Weights of a small self-supervised image encoder.
Model: arch regnet, activation relu.
Training: soap at rate 0.0015, batches of 128.
Data: trained on photos of plants and fungi (iNaturalist), 5.5 epochs.
Rows from block 13 of a small self-supervised image encoder, named by matrix and row number. Rows with one number belong to one channel. Each number is 500 + 25 x the weight over its row's rms, rounded and kept within 0 to 999. All counts start at 0. Numbers have three digits each.
After each channel's rows are labels from the 100 images, of 14976, where the channel reaches its highest value: "place" is the part of the image that holds the peak. Only what is clearly more common there than usual is listed. The data: photos of plants and fungi (iNaturalist).
# convs1: grouped (26 groups) 3x3 conv (model.blocks.13.convs.1.weight, 208x8x3x3, standardized in use), inputs within the group 0-7, a 3x3 kernel for each
# convs2: expand pointwise conv (model.blocks.13.convs.2.weight, 208x208x1x1, standardized in use, transposed), outputs 0-103

convs1.47:459495537531490535497535495484505483489526473490513502525475486537466544547417525476496475501506509503511522535498456517481495469498478511488540461520525473518529489492514513495486485512469512516457510465506467491503
convs2.47:492498494507511501481498503528473521491506495512509522550499510473487482486523469489520509481521489543491544523493489515485453454483445508473504471518483471503493512555474466526485477518423462521540487511515451492498538469475520506507457481502520455469516532469499507478464505548494451518522516491541465488516482
place: centre

convs1.41:544509470419523545536481481478490484488510492500499497518485513510515495503488541508509504470518512520486472457490511537494527493521483505532475445544502498518480509493550528482461499503555495486513503480517507476463
convs2.41:514513517475505462485469518522483480461491563492518529505511481519507504487501494508447519501482512541481550449518501498497543526499454470478539480510551485506503500566508509504474518455546491509459505491517517508498530477490473539506511504466502492472507508495442501490509513518495516533517483496487502497499494
place: bottom left

convs1.33:484462463520504513532499539488485505501520547479469472532494534513500500452511468506512506506509499516498506491470494507494509527503537554506537521501506434514475471468461521528520481467494509468464520518536454483476
convs2.33:507521517522514505502526495518493466535537493513470522524430518470520507546511513481507486518460497487459491535499499500520536505528492508538540486515528514490460507475525474501495489500508456533506568452519457479531494468468446501535517527477509506477484510466506493499504482472489505491484498472457483501516507
place: bottom centre

convs1.25:557572480461434521495468558481508511525484498523472522521503490494527465501488503459509508491487519459551527494493537469526515468477496541514497531473494493508511491498490495505498507462511514484486506492504499524513
convs2.25:521510448511502487504523480508498488521567474454506490456514514511491455490509512530489514463484533485518431471516432507494517510522521513523479523502480497516468470534512489488492544511516525505503471511509477482508498501503490486459505504484496466497526472498503460487490536506494482487487507497485475497535473
place: middle left

convs1.81:511503501493535493493514501504489504512516492502520504434476513409519527487493626495488500479491491510507502535516501514447484528507503480511525516507494493468476503505500490498505507484501518497522487501489503505481
convs2.81:473511510507496531494501458486525523502488486510477444518517537527535506564473517478479466500508528532477490499535459507484551468530506466496518496508527456502449491420483491503500468475519470491498537497548497508493519464508443499492477487516503493477498512490497502515512484448482532482494528526498494492506505
place: middle left

convs1.128:506516531500489470550534493486493465530457482563538466485486520514514485491491524494476449517510496498498513537523461495474477472470521544518486488510501495495508482524546552470502529507494508517458465494530481485497
convs2.128:498430493529493485509509500458475529509496494500504519459486582481515509498528495510513503508528478516478561457522522509520462461526536474521469471512474470460510504515470485538528511537525505492531473536466484535483547540511499464476532475478495551501482475471498491504505493511487483507515519509488480514479506
place: top centre

convs1.153:505509580465531503488456461493485485531502520513495503450486482519503505493449430512516529504509518520510510472494471520494507507480477468490492518503503519515495510505503501508505544510518519542535490498514479445451
convs2.153:490502487486503536492518502489506539529447500475533506531440510480463513527525473493521541482489460466488542503497501504503461512471485490496509503459512487485490504535546498514504505515499451477475570494528468503497499477477526489525499549470524525529496499480494523512507467478532510457524507491476480502492465
place: bottom left

convs1.96:473534482495564533467487426455498464551535549515509463498493502494503483504505514467485482512518537511503470444468475507538558520490485509527514490502484493485489491514502484494493486497499509493509515488502506484528
convs2.96:482530508469500516464528504481467481500506464538508502442506507486553483536527542490511504526510516512490436524482550458481459497495492500520530510487481482518485471535519479461515560533518481483462503482502547508517515588510521531476418532535480493482508470498490474492521507513533533477523503489505507490513519
place: bottom left

convs1.80:500545532504512505504487476516505494501508506512509509544533548492480519422435402510492507497494502512512506455454484498486478506524521524537508507514526481478462497488479487508479500515493501507516486497510502491514
convs2.80:511481507490550494472472522476499532472516496498581481493524499485518490443521491478514498489545497459468492522478475501477498450488515523518548511494503520509495506516540502478487503461504458524540462475473489506489505512530484479521492574497498474496482502450480491518507468481501494486512525525507463507496531
place: bottom centre

convs1.103:481422465535463480495516519500428474542481440562541509508525519500492484489487499488464457533502485513533516513483474512491489538517489477503501519513491513517506493510534491507503479506496499529508487512511488505516
convs2.103:508515497504515503483493470471473542487480512489470535497527513482499532512497547487531461503554503509532510492520511522538548480509528508509477489495480507443470509532520522507459477474512542537497483499453512519492465474482561489503517450543541502517533462490498452517519493496463457528479506535502485489507476
place: top right

convs1.124:508507490524504502490518514496521491479525463494529502449532516419590423451513481490523507508509491488514494528494517502476509517509536503526500503511491512452486517488511508507499518482500501506518471510497519525477
convs2.124:511518508441463512507514473525477453499477498497498479519502480513517536488486488489495496471499502532492537493522531521466492512483484510485505499508511472527468518469531498504510458538468524500477535493489547538483474474501492495514536481545481485496554511505511516498487526516507513505521492515529469479520517
place: middle left

convs1.182:450491519500495513515503496475455471524523541454542424509504505511452505518508540459539522502477454506529537530476527507495464535520506508480502501488543505499501501487504483496521476498505509493507510514514547487484
convs2.182:479472493561506568534535497494506535481503477507526513522513401480480545499500505492505512547467499483462505510514527502513515499468463520541478482453502502524510454550514524514535461493486534508446482496527537486490509530517518536469510507494510513497470511489538489520470545508504497492495508491490506495500494
place: top right

convs1.207:520477512506540488518517510489498486493523503511526468502494493475530497516480507481479502490498491550489513514497498499424470582453533469493489512481482531543476491464497523434508545478521495497496500528496483501504
convs2.207:493439472476468507481501527477514508505508536512470475520458473513506494522523504489489489504496425517533493460503551502509494435504512528469451489492546488497470516536492479496471487512482493506462508458520515514503509506457518455505507496505457548499465526485514510536519488485485486483517514484460484471508464
place: top right

convs1.37:515477498475533516515521480529498515466480465546498523471527517528460482458506520498503494519493521490494507542448497486528500507506489469534527536453489465497533510486478468506478565488504471492512496482473513470550
convs2.37:484511480501506484492491515460491488572540514516486459447521495532485483535553508484462534525527456485504509492476525511482498492497495526462516521511490482493510534487521514516503497521532505515520482494544537509506498474534538477537512468509501473511501490535537507508484496526497502480513486504494498521506526
place: centre; middle left

convs1.5:505482500471485512520510502487507504513501481513480515481464512492518492529500493450488489534501464614470455509502502491515505493502500507498496521452480545531545516490503492516477476543510491480479486452486522521513
convs2.5:517516484480451521488465487499478491485493452481496476524518500521519501486427522514473443521518514505484480526497459503483529523483509438490505480498511564475490491490515526493471503469517511516484528471526484536484456520494505485517550453541515477536496521495526518530517513576469459541468497511489463489487507
place: top right

convs1.155:492463466464500501514500525499520480529496494496507485464447491495525500426561571529507504504480523495516479509469511488523513490536539498478507472492471528509524521545485507503480491497475474486508483495544483488526
convs2.155:503483535471481498514519496529527497536472493490524519516510499492496510452468537510482471457506545436535528531492531533488517485515540465482467514520519536500466482486516471545490478488524527504564491505506505485503441495488469469503503464453502516511510504486518507493490478481500500528503490490485501471509473
place: top left

convs1.79:555487442532500487473474565512497527491509528488491496494514508485502491485502522493511451539476467500489517474529514458465563488464555518485518522526492512489499508487493537511498523517495493496490521472487459500523
convs2.79:510502525510512476512527453503480484474512477432470517538521508523481504533473519495513494508444456488524492471510510504523492463482527507478514515486415454473527494468512526469536485504464496502492495508543486548480524490489470509502494442490492499473491510462514491508454491492504512479503524500539476519509499
place: middle left

convs1.9:517492508522481490513495508486508515479498493523507469528495505486514486516515514498476472504478501500502504499503501516556525510528494487534512476497494497512496521524485521504489487513503431442467539548575528438436
convs2.9:521515536472532470482474544487483498508455464502540476446493457508505533486519442443472487458518492503493490505518500482511497560509529507525517526466552553483498496538505498474515463511521488570447481468524452500495502507517526481503501479494488511483486476502480439481510491479547492448499508481479517495537502
place: bottom centre

convs1.109:483479501490508515484494502486493499498505534505487471498529519484507484497492481509507505502484493490513480483492493488527516490535491480463511489534456533516542441489525506506416545467599522523503495525495493506476
convs2.109:515515525497505502523536469478507455499522530482485468526557470486465458498468506535530489489512537540500501514461511498476501482465507436506515511496454520537528518513484544460493557480506489490488473545505520528501475481521481495540514506542490494494525518535508528511510496523497473470527478508545512491471501
place: centre

convs1.19:499487533498523486495484498484493474505466560518460556512479509495501451487494482500485475513518470517488497494467499435558465559490488509486510505492516457531518475510491462546475532476513500510510505510502504528501
convs2.19:506490454508469504501475470509540469503511473491512473534517493518490489477449478517513516479508505481517472540501487507521474472501482490558575471511486512433492513520489486489493500487512500485474535497475511532492456484514479468484536514466479491465519512496493485488474485473514518460459513499499497509500481
place: top right

convs1.169:523506478515521499511522520498491497510504514516518514495517503501514505515496495499495499497493501525508514482462444480430468488453499519527523518503515510502490502508533510516532485504521476434420475452518469495568
convs2.169:480453484507514490462531519493528430467517491506445515522533479501478450520455521479532490507457489485537509523482563514507493486524539481518510530510504532478507523491521505530518487519504489498494460501527486482497508493502460473545465505492508512510484467461517479496496481478482508520493510504475510514496523
place: top left

convs1.78:485502478494492476504508505504489512506509522487480521507483498508491503499501512509537502465533456466550437495556508467586483425558452478508509495497511514503508509481484490486490516517520498492492488492493502526521
convs2.78:514494481509549507542462527514471473482464517500489533511480510557578531484490489523490486494512483488491500483497487514484485485478488504544514516509519494495516518493518490483529496458497503486563532465482464494497499525495450510507479488478509514473504510488490500510549495469469482513520518469490474513506482
place: middle left

convs1.82:485511502503512509471497501534506512515515506491513475451550490430541496556428422505508546505484496534522516512498506516464488495498503474519489494494496535522467522492503480474519533479514516498510493498486513494503
convs2.82:517522469504466490516495517517512526524487513506487488480476568488512449507524483506514516497510506505478454495513523472471482500427562523451482493468451471515464515466514501494491552536562514501498501482533474521500522454497519508521487493489499478484520457503487503519466474478511496473484513487483469500464520
place: bottom left

convs1.67:487497498502504500484498504517503503497501496522487495488500456498516485498510478487507487496510503487494503495510486506516510487497499545480598522416474549475493527488553481466479546514501532499539518434505502488490
convs2.67:502500474471415490477550505518493534503468490477491465528520486466484519520505537508504480526514474512503536502524478485505498493504496543513547501512500502470492463511492526483500482492530567506490479520452487560439502507518479522486539495483501491525496501510487509500484493513516466521499550500519483474505489
place: top right; middle right

convs1.159:529482508510493525488488510498507508501547516513490530494474525517461490536426463486544457507528492534489548460483507490477448532481534528518497483494517507454506521520490512503519502490473473486479498477513534492459
convs2.159:506460469564454533497508472535491507486466499535509471492505513500501505519478487499488514477524566543438473542535518500507490489438540515529516487516511502498517490531484537500478484529519519515527500505522510493496474511497473515504488496486514464536489478455509524527531494488519508499479501510481469491516485
place: top right

convs1.72:532485516527476503533483485502516508492497495495491498507493487514505500505493501513473512507516481481547492488468495482560425399579456499498498511491496505500488478490505505479499506512501505465517525473509531485494
convs2.72:479470480528505489493474521491488481475479470467518480514525458518526563521481501497506481497514529539563533509534496543458510474504498534472529485509460482483488486492508495508503419505496525500508530533454525536470503470491514507488518515527506504528477467467507478507482456497508526546495502523527499510496515
place: middle right

convs1.189:515489503476535477528471474486489495507481504479522446481483541532479496495511497476499505498500443504488523491477493479494486533475558513499515513514501518500523483537466496462549475571473562510519485487519501473493
convs2.189:505491524445531499527463449451478465465484508445545465549499530475492488478448503529512506524485538512531509473530494463476525495517503472486491510487478525477509467459499505477513487513480507486430483516476491548487538539487454508524459501521506508503494532486505530504481475515473463502488512535491487508512513
place: top right

convs1.90:496517505481560530483481474471491512491505509512488471465490484511488514483506475490483461476509517473515499476528576530480481569508481488530544504511500496487477463466505510489470468511493497537501483509468557482503
convs2.90:527494506496496487522505472460495478531452544505531489497507493519468512504534497497517524500517480489497500485471489502508498533498517560482446480502517478500471485544510465463495493481532525485532519510475495506509512464478479502500482500504514477518524520526469492494511514496483477483485512476507548504520478
place: centre

convs1.48:495503543515516518495439442513494526522487517502452443483531543514510484498483511498472491513477528518471501494490486509497513499528524524513542507474488500520538474522586471500482485477477524484506512498506466504501
convs2.48:506494511489504521484465482523504497537515506492550455525453498475520463472515507480492513485467471452472524488503505510528518493473511503541513504485504488463500523459471513503477467506498509486501488550492517516483513480467480490547457543480514492508524509458508515522548476532546517500513522534482472534504492
place: bottom centre

convs1.167:509499494517504495521515498466474483501525489497503515564501558496439558476454483484489483498520500495494495479486499505510488500500497506511525507490488506505499570524555466454511455436472500495478508504505510511524
convs2.167:522513508499476496483471554511510504544530472483507489502465493480499494497521462477469545494460506464500545508530524533483566512497511523490543483485514500502492496503530473487499476511492523569482476475482474456524509480523473480473504486495511512493501481519489480504518479485518469527492472507505499473489516
place: bottom centre

convs1.202:478540495486478542534505492513516514533492488506500496495486476476495498489487514499470481455521505501490515521460484480485493455512603487506508474499573531485478498461509503493494511463556493491501488516497493479483
convs2.202:475471532525475497499487425482579447509476511516527454477503575499502475504495465485490475453528488513491523515509543514504498511486501458511518504489512461462490478506494521496519461508497523517502481507500477474475481475488491495491538512473520496484514506529504516470490502504497495517465504512505475484505507
place: middle left

convs1.190:531503508517474509514482495510439482513494480529475464504500494491494502519513511502463535492462488504510512511485508520496529486493509492514494547512509515495512439545584416500550492493517499517525490510506511501518
convs2.190:520453527523511493529490518501504525466487512493513473531531499505510504509528484495494521482525450510468537508495506498543506516490503476510492515471527491537534505501499509512506461549504478499478477475539566501497513489486533468463528516470480474521455473492511470527506531464498463488448525487483498511489478
place: top right

convs1.49:521536548486524484535551506520507539483498494468558507537494482507468500499487437514507498499509496477530473509498436465489508519477471496505484486480496496502474462510549457483514543473502473515496502499523479516493
convs2.49:466463518513485491492500480506471457494473468503548493463494509447464479499489501485488524493497513507466461501488501482452485486504517532567545513502565477471484486500488503503520521511505518482467516532515535470502454500508545476516496544509489512463533486476481457484478524511515502501477523500497518507513533
place: middle left

convs1.162:511546524525474479495497462520515517485506504485477475492535509441514458549526495505482529507477490512550528507488500487520509472469492490492505467508505524495481479452478537447471504574535485488497491507520500511502
convs2.162:477487514515514493481463549499503470490509479526505502509514496505512536499499466473508447501511530499528577501494439484543453519506491521515526469516493519547458478474469524501536504497449509517525508523492436493494522503516467470511508493499486466508508471506485505467514495537515443501495504486494487506510519
place: top right

convs1.70:509513500520503491524475488459568480521513484479506498520505490493486498490475545509493496489513504526503482524503500547481490523473520485485488487539493468513505462437555421534529514535466518498509485508507468523503
convs2.70:519491482522508542505489493490491488465510493521464535483525490495508533485419552508470497558509528494496507525490513488508492494535489509480512519470497503500494459492494489499571522447469519494466532493552517498496502521477505512466479468489509496493470494508522473506527516505505457480519504427493483534481474
place: middle left

convs1.136:494479459515510503463486486521465535470485475543476581493465516472538484500495494506500475495500495520489489462484529503517509484509576497507485470511492497491500513505519480501487537464529473497501458509486518535547
convs2.136:460540506497504520499505473482514516486506495499520510480534531527490529500481493490490494505452550480514506528503497503465512455520471496502513467538491532479551508481508519498468486480500555465541527491504513535504547483506491515508506504497531495506469514489504497522451493455530486496508506526491503496507474
place: middle left

convs1.91:498480509526478477483500500536499500530484502516518540467504485477522492534567501528499519498500510529498492487428444487518456477512423525517503494462472524474522509488511536535531496492500515500504518514513521500501
convs2.91:507524446549531551543512544552486533506515529512516509529504515455485545502492502493506505517490528474554522542510500488500510528483503526474484496522449526530504465477487523481463481522524459501462463491457469489496507487520445550483524485519505519518514513455506468526511515505498545501517503567481485488511498
place: top right

convs1.6:459501532477512498486528460513502496519493473488511505476507495502463526558533552515567481512509407457543479493501518524497508501485491541512518482477490487531505505491476531499516519497489517505496516492482505500477
convs2.6:495496458495534477532466469445493494508530502509498545512479527487496462519542556515510498505469493499485466508519496493519543474548477507501405515507523491463506518498454529477525508522461531515501542470535516494495513527471546518501543534509467472479526524490528539490484507527507469553499487468483518519533506
place: middle right

convs1.131:506481479489488505510506517510504495505523501490499516503515528505491495508511494461529477601398481547492447507504489536454474509501457509503485502519502496489487501510507480502521487501511476480483523497488514529530
convs2.131:505534529530457478471458510496474467477483504514439487493505483536532502542505499523475466484481527535528491480511500515489517487514477492496496512503523490549490492436502495489450531515531503503508509478514491536488526507504488525510518525510483464550522505513519515476498507502510436486490518502510533520487473
place: top right; middle right

convs1.85:505553496468496497489490502504493496510503485483515472432566575459479551542426564480481489492505511497496484525483471531492494509510480490494514515485500506492498477520511510502513519474497511483497508500503510502504
convs2.85:471527488472485490467485498516491473479480495506530490478510462479502517507507480493525504540490501481527479488513515472519505524469512508496483465513534439573501489580518518504541546486527525478496496501519501517490526524476524513490482557527495460489487489509482454531495509509505555524441501469479477499506531
place: bottom left

convs1.200:511473503519497491479500527512499497511522494503491477476491492496502499529482506457508450527503512522484531446541456502474492577475559485526475516515504536488512450511453512491513548458525495493507479510492485491481
convs2.200:501486519519494453490482508531519436516459515537509526518485528492501531451521514494486476509494421519500490456503500521464469508524514524506456485502476476509436436518517478498491448509514487506492506490477474524475501529487450480510526506516490542510498486510483492489502520528495501491483539509491461488478470
place: top centre

convs1.40:494481508462499528483543537532490475485502508531521473459493548485493502479507524514479516513524487489498507496515529472510523583486467534495506510513475515479468469478517505483497459567471488511501506489547528494488
convs2.40:499545509506476508543535531501543490495543517495455456488499544488482441499476508526495506497487489465499510465520456478535553496536454513556492538518482521465510488499488499467486494536492487489433478500481530497497452482481552520502513514511488518530465477497503477513488504500500507481440505518478504498476500
place: middle left

convs1.157:452568529478519452497511540524509521480474516519503488501493525484533485452527391509498499514487499516477527496523496534497497482520462503489511493511498494473525507502509517512511482522481478506478501496516527509477
convs2.157:507545517507548491532478574506514476501532506489504500501528457533481501533502571482489492465477474541516431491476500499510505524478481535509454481485508484548484515497494437514538509500535526484508502549506527540517512487483491490499506514490501481517501513507529505477464482504512497494537496507495523516496514
place: bottom left

convs1.60:486514561509484526585500475510502529456524517508473545469478483505477504531522479499459473458478528490538565504496509462512515483488509493485489491473499492499503503525468513505492511500470483500503470499513479524472
convs2.60:499529523435532476512521496496500493509536503502491485480504477502441497482495504498493469524555519512536535497512507473497545492540509511501513469481469476513507488547511439523565534481480453486504528528515529470505484458483530519523512489522497496491505520509519548511499477487544513512487481521519510513483510
place: middle left

convs1.120:496447499495535509523521500554485471484508506481478492463463502534485508497470507497543470503548477462494467539493501490482529465502500458509513495474513464528512525465534513497478515541494510512544546482475491529524
convs2.120:494517473519472522502546497537518512509457540558501503467497447470478463495481465498503510535532495488497507494505470496508539506492561478507488520519440485478523479518526519516482465520496530484540507506476497468490512507527486468488535477526521512520495495487514566493512539491563490461469483521497511511529499
place: centre

convs1.143:496537540483496528458576527486486516511461544507474509478516496502502482467512496491484485481507484503482495482514520529530482488568546505474492507504528495462492492498474503485498487496471478506518548485508443528536
convs2.143:499458496490494459485506472519487522458501538513447510459532554530529489503467531513508544496511512496502440491464515516516489464488485482499529491452521506470490490508496486484521500444491513500492481466502517503522497482482479515478495441505515494492491473493491503497508520416511557500519482464485527499504498
place: centre; middle left

convs1.152:487562517505523465447459493478489492474504489543511529478526545474542458538479503516498523503482511488485501480497535500534469517497470492511514486496501526500496481500494514505494553512493487506509530490482432449522
convs2.152:491519519495475474509489512526566573509501476474495461510502501482543485494478503486489515518518493492489454513500499534531496458515514505513521493490564509448503498466499511477505484474481528518496443480527474472501500487453486495505502500505492492520492494504488447496511494541473475481563520497483494501477466
place: bottom left

convs1.173:482533502513494487497487481453497492470516522483517551449503520489531492510481495471493508490499499534468495555477495419508482492530529514482503490493495494497507519502487471504499485471478537464539467474526552507547
convs2.173:505530444531523515496505473479462521454532472495522506513508514495489499497465497532485533522502518477502549516503493478487521495498469482471495550533530539541504539499466558504448477500522502482512479511467510484496463493513446449493532471461472488479536498486527504518516501519510495495540490492532459529494521
place: centre

convs1.132:456553549523474548482520553516503539468542522461465493495479478524515489502507498501480515465525487529459498502480504475518512523474501496544485467484493488494497479525533506503488514493495518513501523452489549501531
convs2.132:512482526520478496550515458496570454499469477499508527551482537514470520492536519496499510453475511534492470481536539502494509500444493497533506502504540504467484546500496488489531539530411520493500534514513477507490527499522531475454468515505459506514530523493501487521455489478544440501457514512488532514495495
place: centre

convs1.7:467488498482559512476492501492528478513502492495519490504493504522542437478493468481504553530481521558521461504497478493490494496468503495485500497517482493496529500525492513453483475531473454472552489511531532462522
convs2.7:492467530481490458498471519532508497467541482489503491542510461504505486477527516490477475519517497500518513511474491500540477487504490498496533506506523464523522544527482514516494527474474502493478497463503504518505546516507484511511514510509499469464476572519488464470502511553533471475502494459482485527469501
place: centre

convs1.29:515488450482535488507490538521457498475532492513475498474534533493503486485488508513580498464511480484538495506546475472577494470531471490532492475536490507473501473497520499519491503503467501497502497519480486513493
convs2.29:487508489466531470509487484468477482529455474554480530508499494488486500496497540531506504538472499499513473508525486492453486505520501487518439505513482494503476519501492516494500468508512460509521515493486540501507552473472524499409515488465533493477493501500520516478505517514523490464468495502495480500448512
place: middle right

convs1.18:516476482499492505499525504457505499540517478472464456517505498517486516464511541500518452510523537466542548508515480515482492491501491461549522472543528542483430506510480473482505516519527481509478511503507490506516
convs2.18:511472504473509481510516546484522451547494510447502465566503488513531555539515518498515482514475515487495443521468529496548516507526559525507531518487542482510539510464504509473507500493468526489505496516524503480508536501494557436465496460495508429487506532547482457504478483468505515493532507472525540501479503
place: middle left; top left

convs1.117:484469477474479496527535552460425446506508514543531532497512510508508513493493486509502499502492492513497485531548564485503502446467483498512495528524530476511490503487506490483490500493482471471470511503501520525540
convs2.117:507493488480445503478535504506529517525535498509469497507508444493481519511473499486478538521530496472512527463497498542523551501482504486503521451481504508482496474543549474537470520536448471486513539485508464514511530452487494523492506507502513503508489495495519504505490512554496511519505477512497498444510500
place: bottom centre

convs1.186:456491498508485479462479510499496562547436518491492517507513487478507512487478516520490529492467471529553482525491510508477490460503491493496502515489502502496509452513451468531520572484485548504525505498508500493517
convs2.186:465511519473489467527468507496516437534555508534515495526530534507480525538510478502501462495519544497553487539480512507516497465478532488502506546518479467527535486512457565508492507539483564491507519497464505514486461485518528525486466479520483448466518490495503527502501501481529492500536492489529532518468481
place: centre; bottom centre

convs1.68:499484521498496499489483484466500493467570495489482469501498512471490494508503502494498504521467474499504498517492463484507494495468498522464494546529529501496517501442532569521562462530469493515495485517541529453515
convs2.68:477497510512520516458539516514493426534526501564493545514534501493482549447538548469493495504469509526533528497459498507508476510510476527509471501527503479513495493514464514500536522507494470520507496488507495501520523512490550454496517532510510518506490519531482478454496522519519512467533482466476532509486535
place: bottom centre; centre

convs1.35:480451505519538462489482548458485517471505507557525483504544485484455525514544459501520519497500490513503510494466498505540475474487509503556491501457515521532467461471507486505517509511500480500491497458516489530496
convs2.35:508490497473496542508492466485497490486456484499480526512493476530494496552494498504489515501469474532498459483469543530524517535495507515494485514508524455507505510503491535505499474492548487489507456477488491525510481519513438471465514501507478471522475499527558496502499485491497506498530520575504527537496458
place: middle right; top right

convs1.197:492529510498465513490518477482516489537494522500485507477503506472512482494458555501513493472514503499564470513472510505512535525542467489543517477490503496527446511474492502513472468489547484519461497468543529459530
convs2.197:505519540525530488522547494485469507479526480506514475534515442476504513547478462473496522512480498478533392490514487502499519491507480502468493490446480528469519480488505501481487500481498606471505496510495511477464504506493527487446491486505496514493479488500491518509560510454506468487528516518501498506535514
place: top centre

convs1.115:471566491458523513484537455519496518503493461494455528492502476481453536491500455475496499485527495464508519496514482470523466494515509471491506526490475482510450487555497534500511537487528526478495530497501505488474
convs2.115:507528507477509523501487452513514532495500501483492523527501481461483450500502466485487515514499528527492518510488505485457494478486496521493503502464456490484480485544474517487502501496488520507549473512463526515495499526517489491565482497462515531503536542459511511522484533476519541492540503499456538511500540
place: middle right; bottom right

convs1.65:499518518529491489502490522562481513524491538482517449486514509469509487530505483499500499497526463480491513474524482527503482522506483506427480469486544498540515521452500511497489475524471504466490453496545506546526
convs2.65:509472508499524533503512504504460516462494503509518532493500529521477513434476488474481484537486498556460516522476526480460499485493515500487498522499481489457458509501492488451509470521493516509483519479489495473513492458534510510453552502528466507526492493482539466529499514529524523481520489498501496516503486
place: middle right; top right

convs1.84:504514461536482486558531471519487470492503489472511514517530489457441549559515516473491508514492513498489483472470485524575511484483479493480516476493499517509492493488524473521509520495503510488543524484479532509470
convs2.84:516476496504524521502512448482484523475520488475427502475496492513501440501480468527516489470545495450507456517521505472496489493480569529501527494511541546498487495492476500476498482513470456492486480508439510526495468501496479482470484514477513479495492527528511490547515473470480530491513513490469526505497500
place: centre

convs1.43:452538471484576503454444494478502500514492476485526518542523534489521536461444487492493508502500495496516502506517486497513501527519512477517533508538455478508489515483487519544529510482473516496478491475516514523518
convs2.43:479528506504475519465522521512526478528502489520544487525513494488522483492506506487507512496517508511523455488504538486462521532478519459523495483479514469511468507484553497452489498481478530494519470491541440510502481515471574471451495484481535531499519507510514492488528488508487491477517507505477503512487481
place: bottom left