{"image_size": 32, "crop_scale_min": 0.2, "horizontal_flip": true, "color_jitter": 0.6, "norm": "groupnorm", "hidden_act": "relu", "channel_attention": "se", "projector_hidden": 512, "projector_out": 128, "beta1": 0.9, "merge_dims": true, "one_sided": false, "max_grad_norm": 3.0, "lr_schedule": "cosine", "weight_decay": 0.1}
Rows from block 5 of a small self-supervised image encoder, named by matrix and row number. Rows with one number belong to one channel. Each number is 128 + 24 x the weight over its row's rms, rounded and kept within 0 to 255. All counts start at 0.
After each channel's rows are labels from the 100 images, of 14976, where the channel reaches its highest value: "patch colour" is the nearest of a few named colours to the mean colour under the peak. Only what is clearly more common there than usual is listed. The data: photos of plants and fungi (iNaturalist). In brackets: how many of the 100, against the usual share in percent.
# convs1: grouped (12 groups) 3x3 conv (model.blocks.5.convs.1.weight, 96x8x3x3, standardized in use), inputs within the group 0-7, a 3x3 kernel for each
# convs2: expand pointwise conv (model.blocks.5.convs.2.weight, 96x96x1x1, standardized in use, transposed), outputs 0-95

convs1.64 [139 152 158 159  42 139 135 142 121 149 138 122 147  99 131 132 129 121 141 155 156 144  52 143 131 119 152 106 124 128 115 121 138 134 114 125 106 115 121 134 116 122 125 117 111 133 130 121 123 140 139 142 136 135 124 128 126 101 147 113  96 133 148 171 215 140 152  74 132 149 117  97]
convs2.64 [139 142 103 104  98 133 145 181 132 121 143  93 144 120 150 136 157 107 121 137 112 123  42 156 126 152 143 147 145  84  93 125 118 135 171 119  98 157  67 111 109 104  94 126 145  98 124 148 113 151  93 100 152 122 124 128  98 164 114  83 131 138 133 112 121 118 107 148 100 118 105 118 108 146 117 136 152 140 155 142 157 131  95 117 109 123  93 105 116 142 110 149  80 131 106 132]
patch colour: brown (60 vs 34.7)

convs1.59 [118 141 128 128 136 127 130 122 139 138 127 154 169  88 133 116 139  96 131 125 150  55 202 110 169  87 138 126 124 120 179  91 126 115 138 122 121 122 129 116 131 129 126 122 137 131 132 118  59 200 120 144  80 143 119 137 123 132 114 131 129 156 129 121 129 121 135 111 121 113 161 130]
convs2.59 [130 128 101 147 129 134 139 182 104 132 141 121 125 122 129 146 143 131 133 164  81 134 103  81 132 125 141 144 147 130 129 111  88 111 147  74 144 131 129 137 130 151  93 123  93 176 167 144 150 192 143 120  68 121 184 142 134 155 110 148 145 111 161 129 116  72 123 124 153 124  89 143 135 141 147 174 116 119  84 117 114 121 111 115 158 112 139 115 139  99 133 120 137 143 109 117]
patch colour: brown (65 vs 34.7)

convs1.19 [159 143 115 132 120 122 111 142 124  96 224  89  80 129 153 137  70 168 126 122 122 146 108 129 150 113 123 136  98 140 133 133 122 127 141 108 159 109 127 109 186 109 111 159 127 104 180  91  95 127 156 132  83 148 134 139 134 136 131 126 118 117 137 135 130 127 123 133 131 136 127 119]
convs2.19 [122 178 129 139 144 156 135 155  97  97 165 147 135 117 128 143 130 101 131 120  95 131 124 106 135 121 132 203 115 139 144 102 118 101 150 103 131 141 131 154 165 135  46 134 157 123 121 141 165 139  93 107 108 126 134 157 119 125 138 130 124 139 126 140 100 124  92 176  86 120 135 107 151 144 149 100  72 147 119 166 143 155  87 157 150 132 144 116 127 154 125 130 127 152 155 140]
patch colour: white (36 vs 1.5); pink (32 vs 5.3)

convs1.90 [109 131 110 150 107 123 134 134 100 126 119 123 100 165 119 136 151 121 134 150 155 109 123 134 125 134 107 133 113 115 104 126 127 117 126 109 103 138 128 155  40 157 150 111 145  89 183 127 200  47 156 134 112 135 132 152 165 135 135 132 130 141 121 123 136 128 116 101 148 131 136 125]
convs2.90 [104 124 133 153 103 134 137 133 137 108 147 134 167 127 120 113 142 107 121 169 174 123  98 123 141 121 147 180 151  72  98 140 112 133 100 117 127 133 111 132 117 124  93 157 148 146 117 140 219  72  85 149 115  78 100 133 113 136 121 184 119 115  90 144 150 123 123 146 104 161 138 116 123 156 135 149 101 130 108 161 130 154 147 138 133 122 144 114 109 104 131 134 141 121 142 145]
patch colour: white (27 vs 1.5)

convs1.18 [148  99  98 101 104 176 112 126 207 152 146  88 146  80 119 173 131 144  90 113 148 120 148 125  89 131 120  88 157 167 110 158 138 113 150 131 139 176  99 130 169 136 138 136 128 139 101 117 128 100 109 145 126 124 145 104 104 135 124 122 122 106 121 129 134 101 119 126 144 108 109 126]
convs2.18 [137 110 148 101 121 143 121  93 129  91 128 110 128 133 149 139 146 108 134 109  98 133 153 109 104 124 143 107 119 118  93 145 162 124 123 123 126 117 126 105 132 114 109 106 101 143  54 146 104  92 205 152 154 130 111 111 128 144 116 206  71 104 103 104 120 153 163 134  95 119 128 102 114 142 108 124 185 135 107 135 141 135 130 107 133 118 129 115 141 178 148 130 147 134 117 147]
patch colour: white (29 vs 1.5)

convs1.1 [106  84 110 126 127 147 151 168 169 127 121 112 136 128 130 112 107 107 145 138 133 141 123 117 132 109 120  83  88 104 174 248 159 122 141 141 114 106 129 122 126 130 141 125 137 116 120 152 118 133 124 119 118 110 103 101  89 115 130 125 166 151 148 128 117 117 153 162 122 124 129 132]
convs2.1 [116  91 143  94 161 141 109 112 121 126  95 144 167 165 110 102  98 162  82  61 102  82 167 157  96 132 119 142 127 161 143 138 135 140  96 128 126 124 117 128 161 129 116 128 117 139 125 132 150 102 132 137 150 139 142 112 119 138 109 157 105 105 123 139 165 188 187 142 116 105 148 142 129 122 137 109  73 114 126 123 105 131 154 124 135 122  86  92 161  96 133 127 146 112 118 139]
patch colour: white (63 vs 1.5); pink (25 vs 5.3)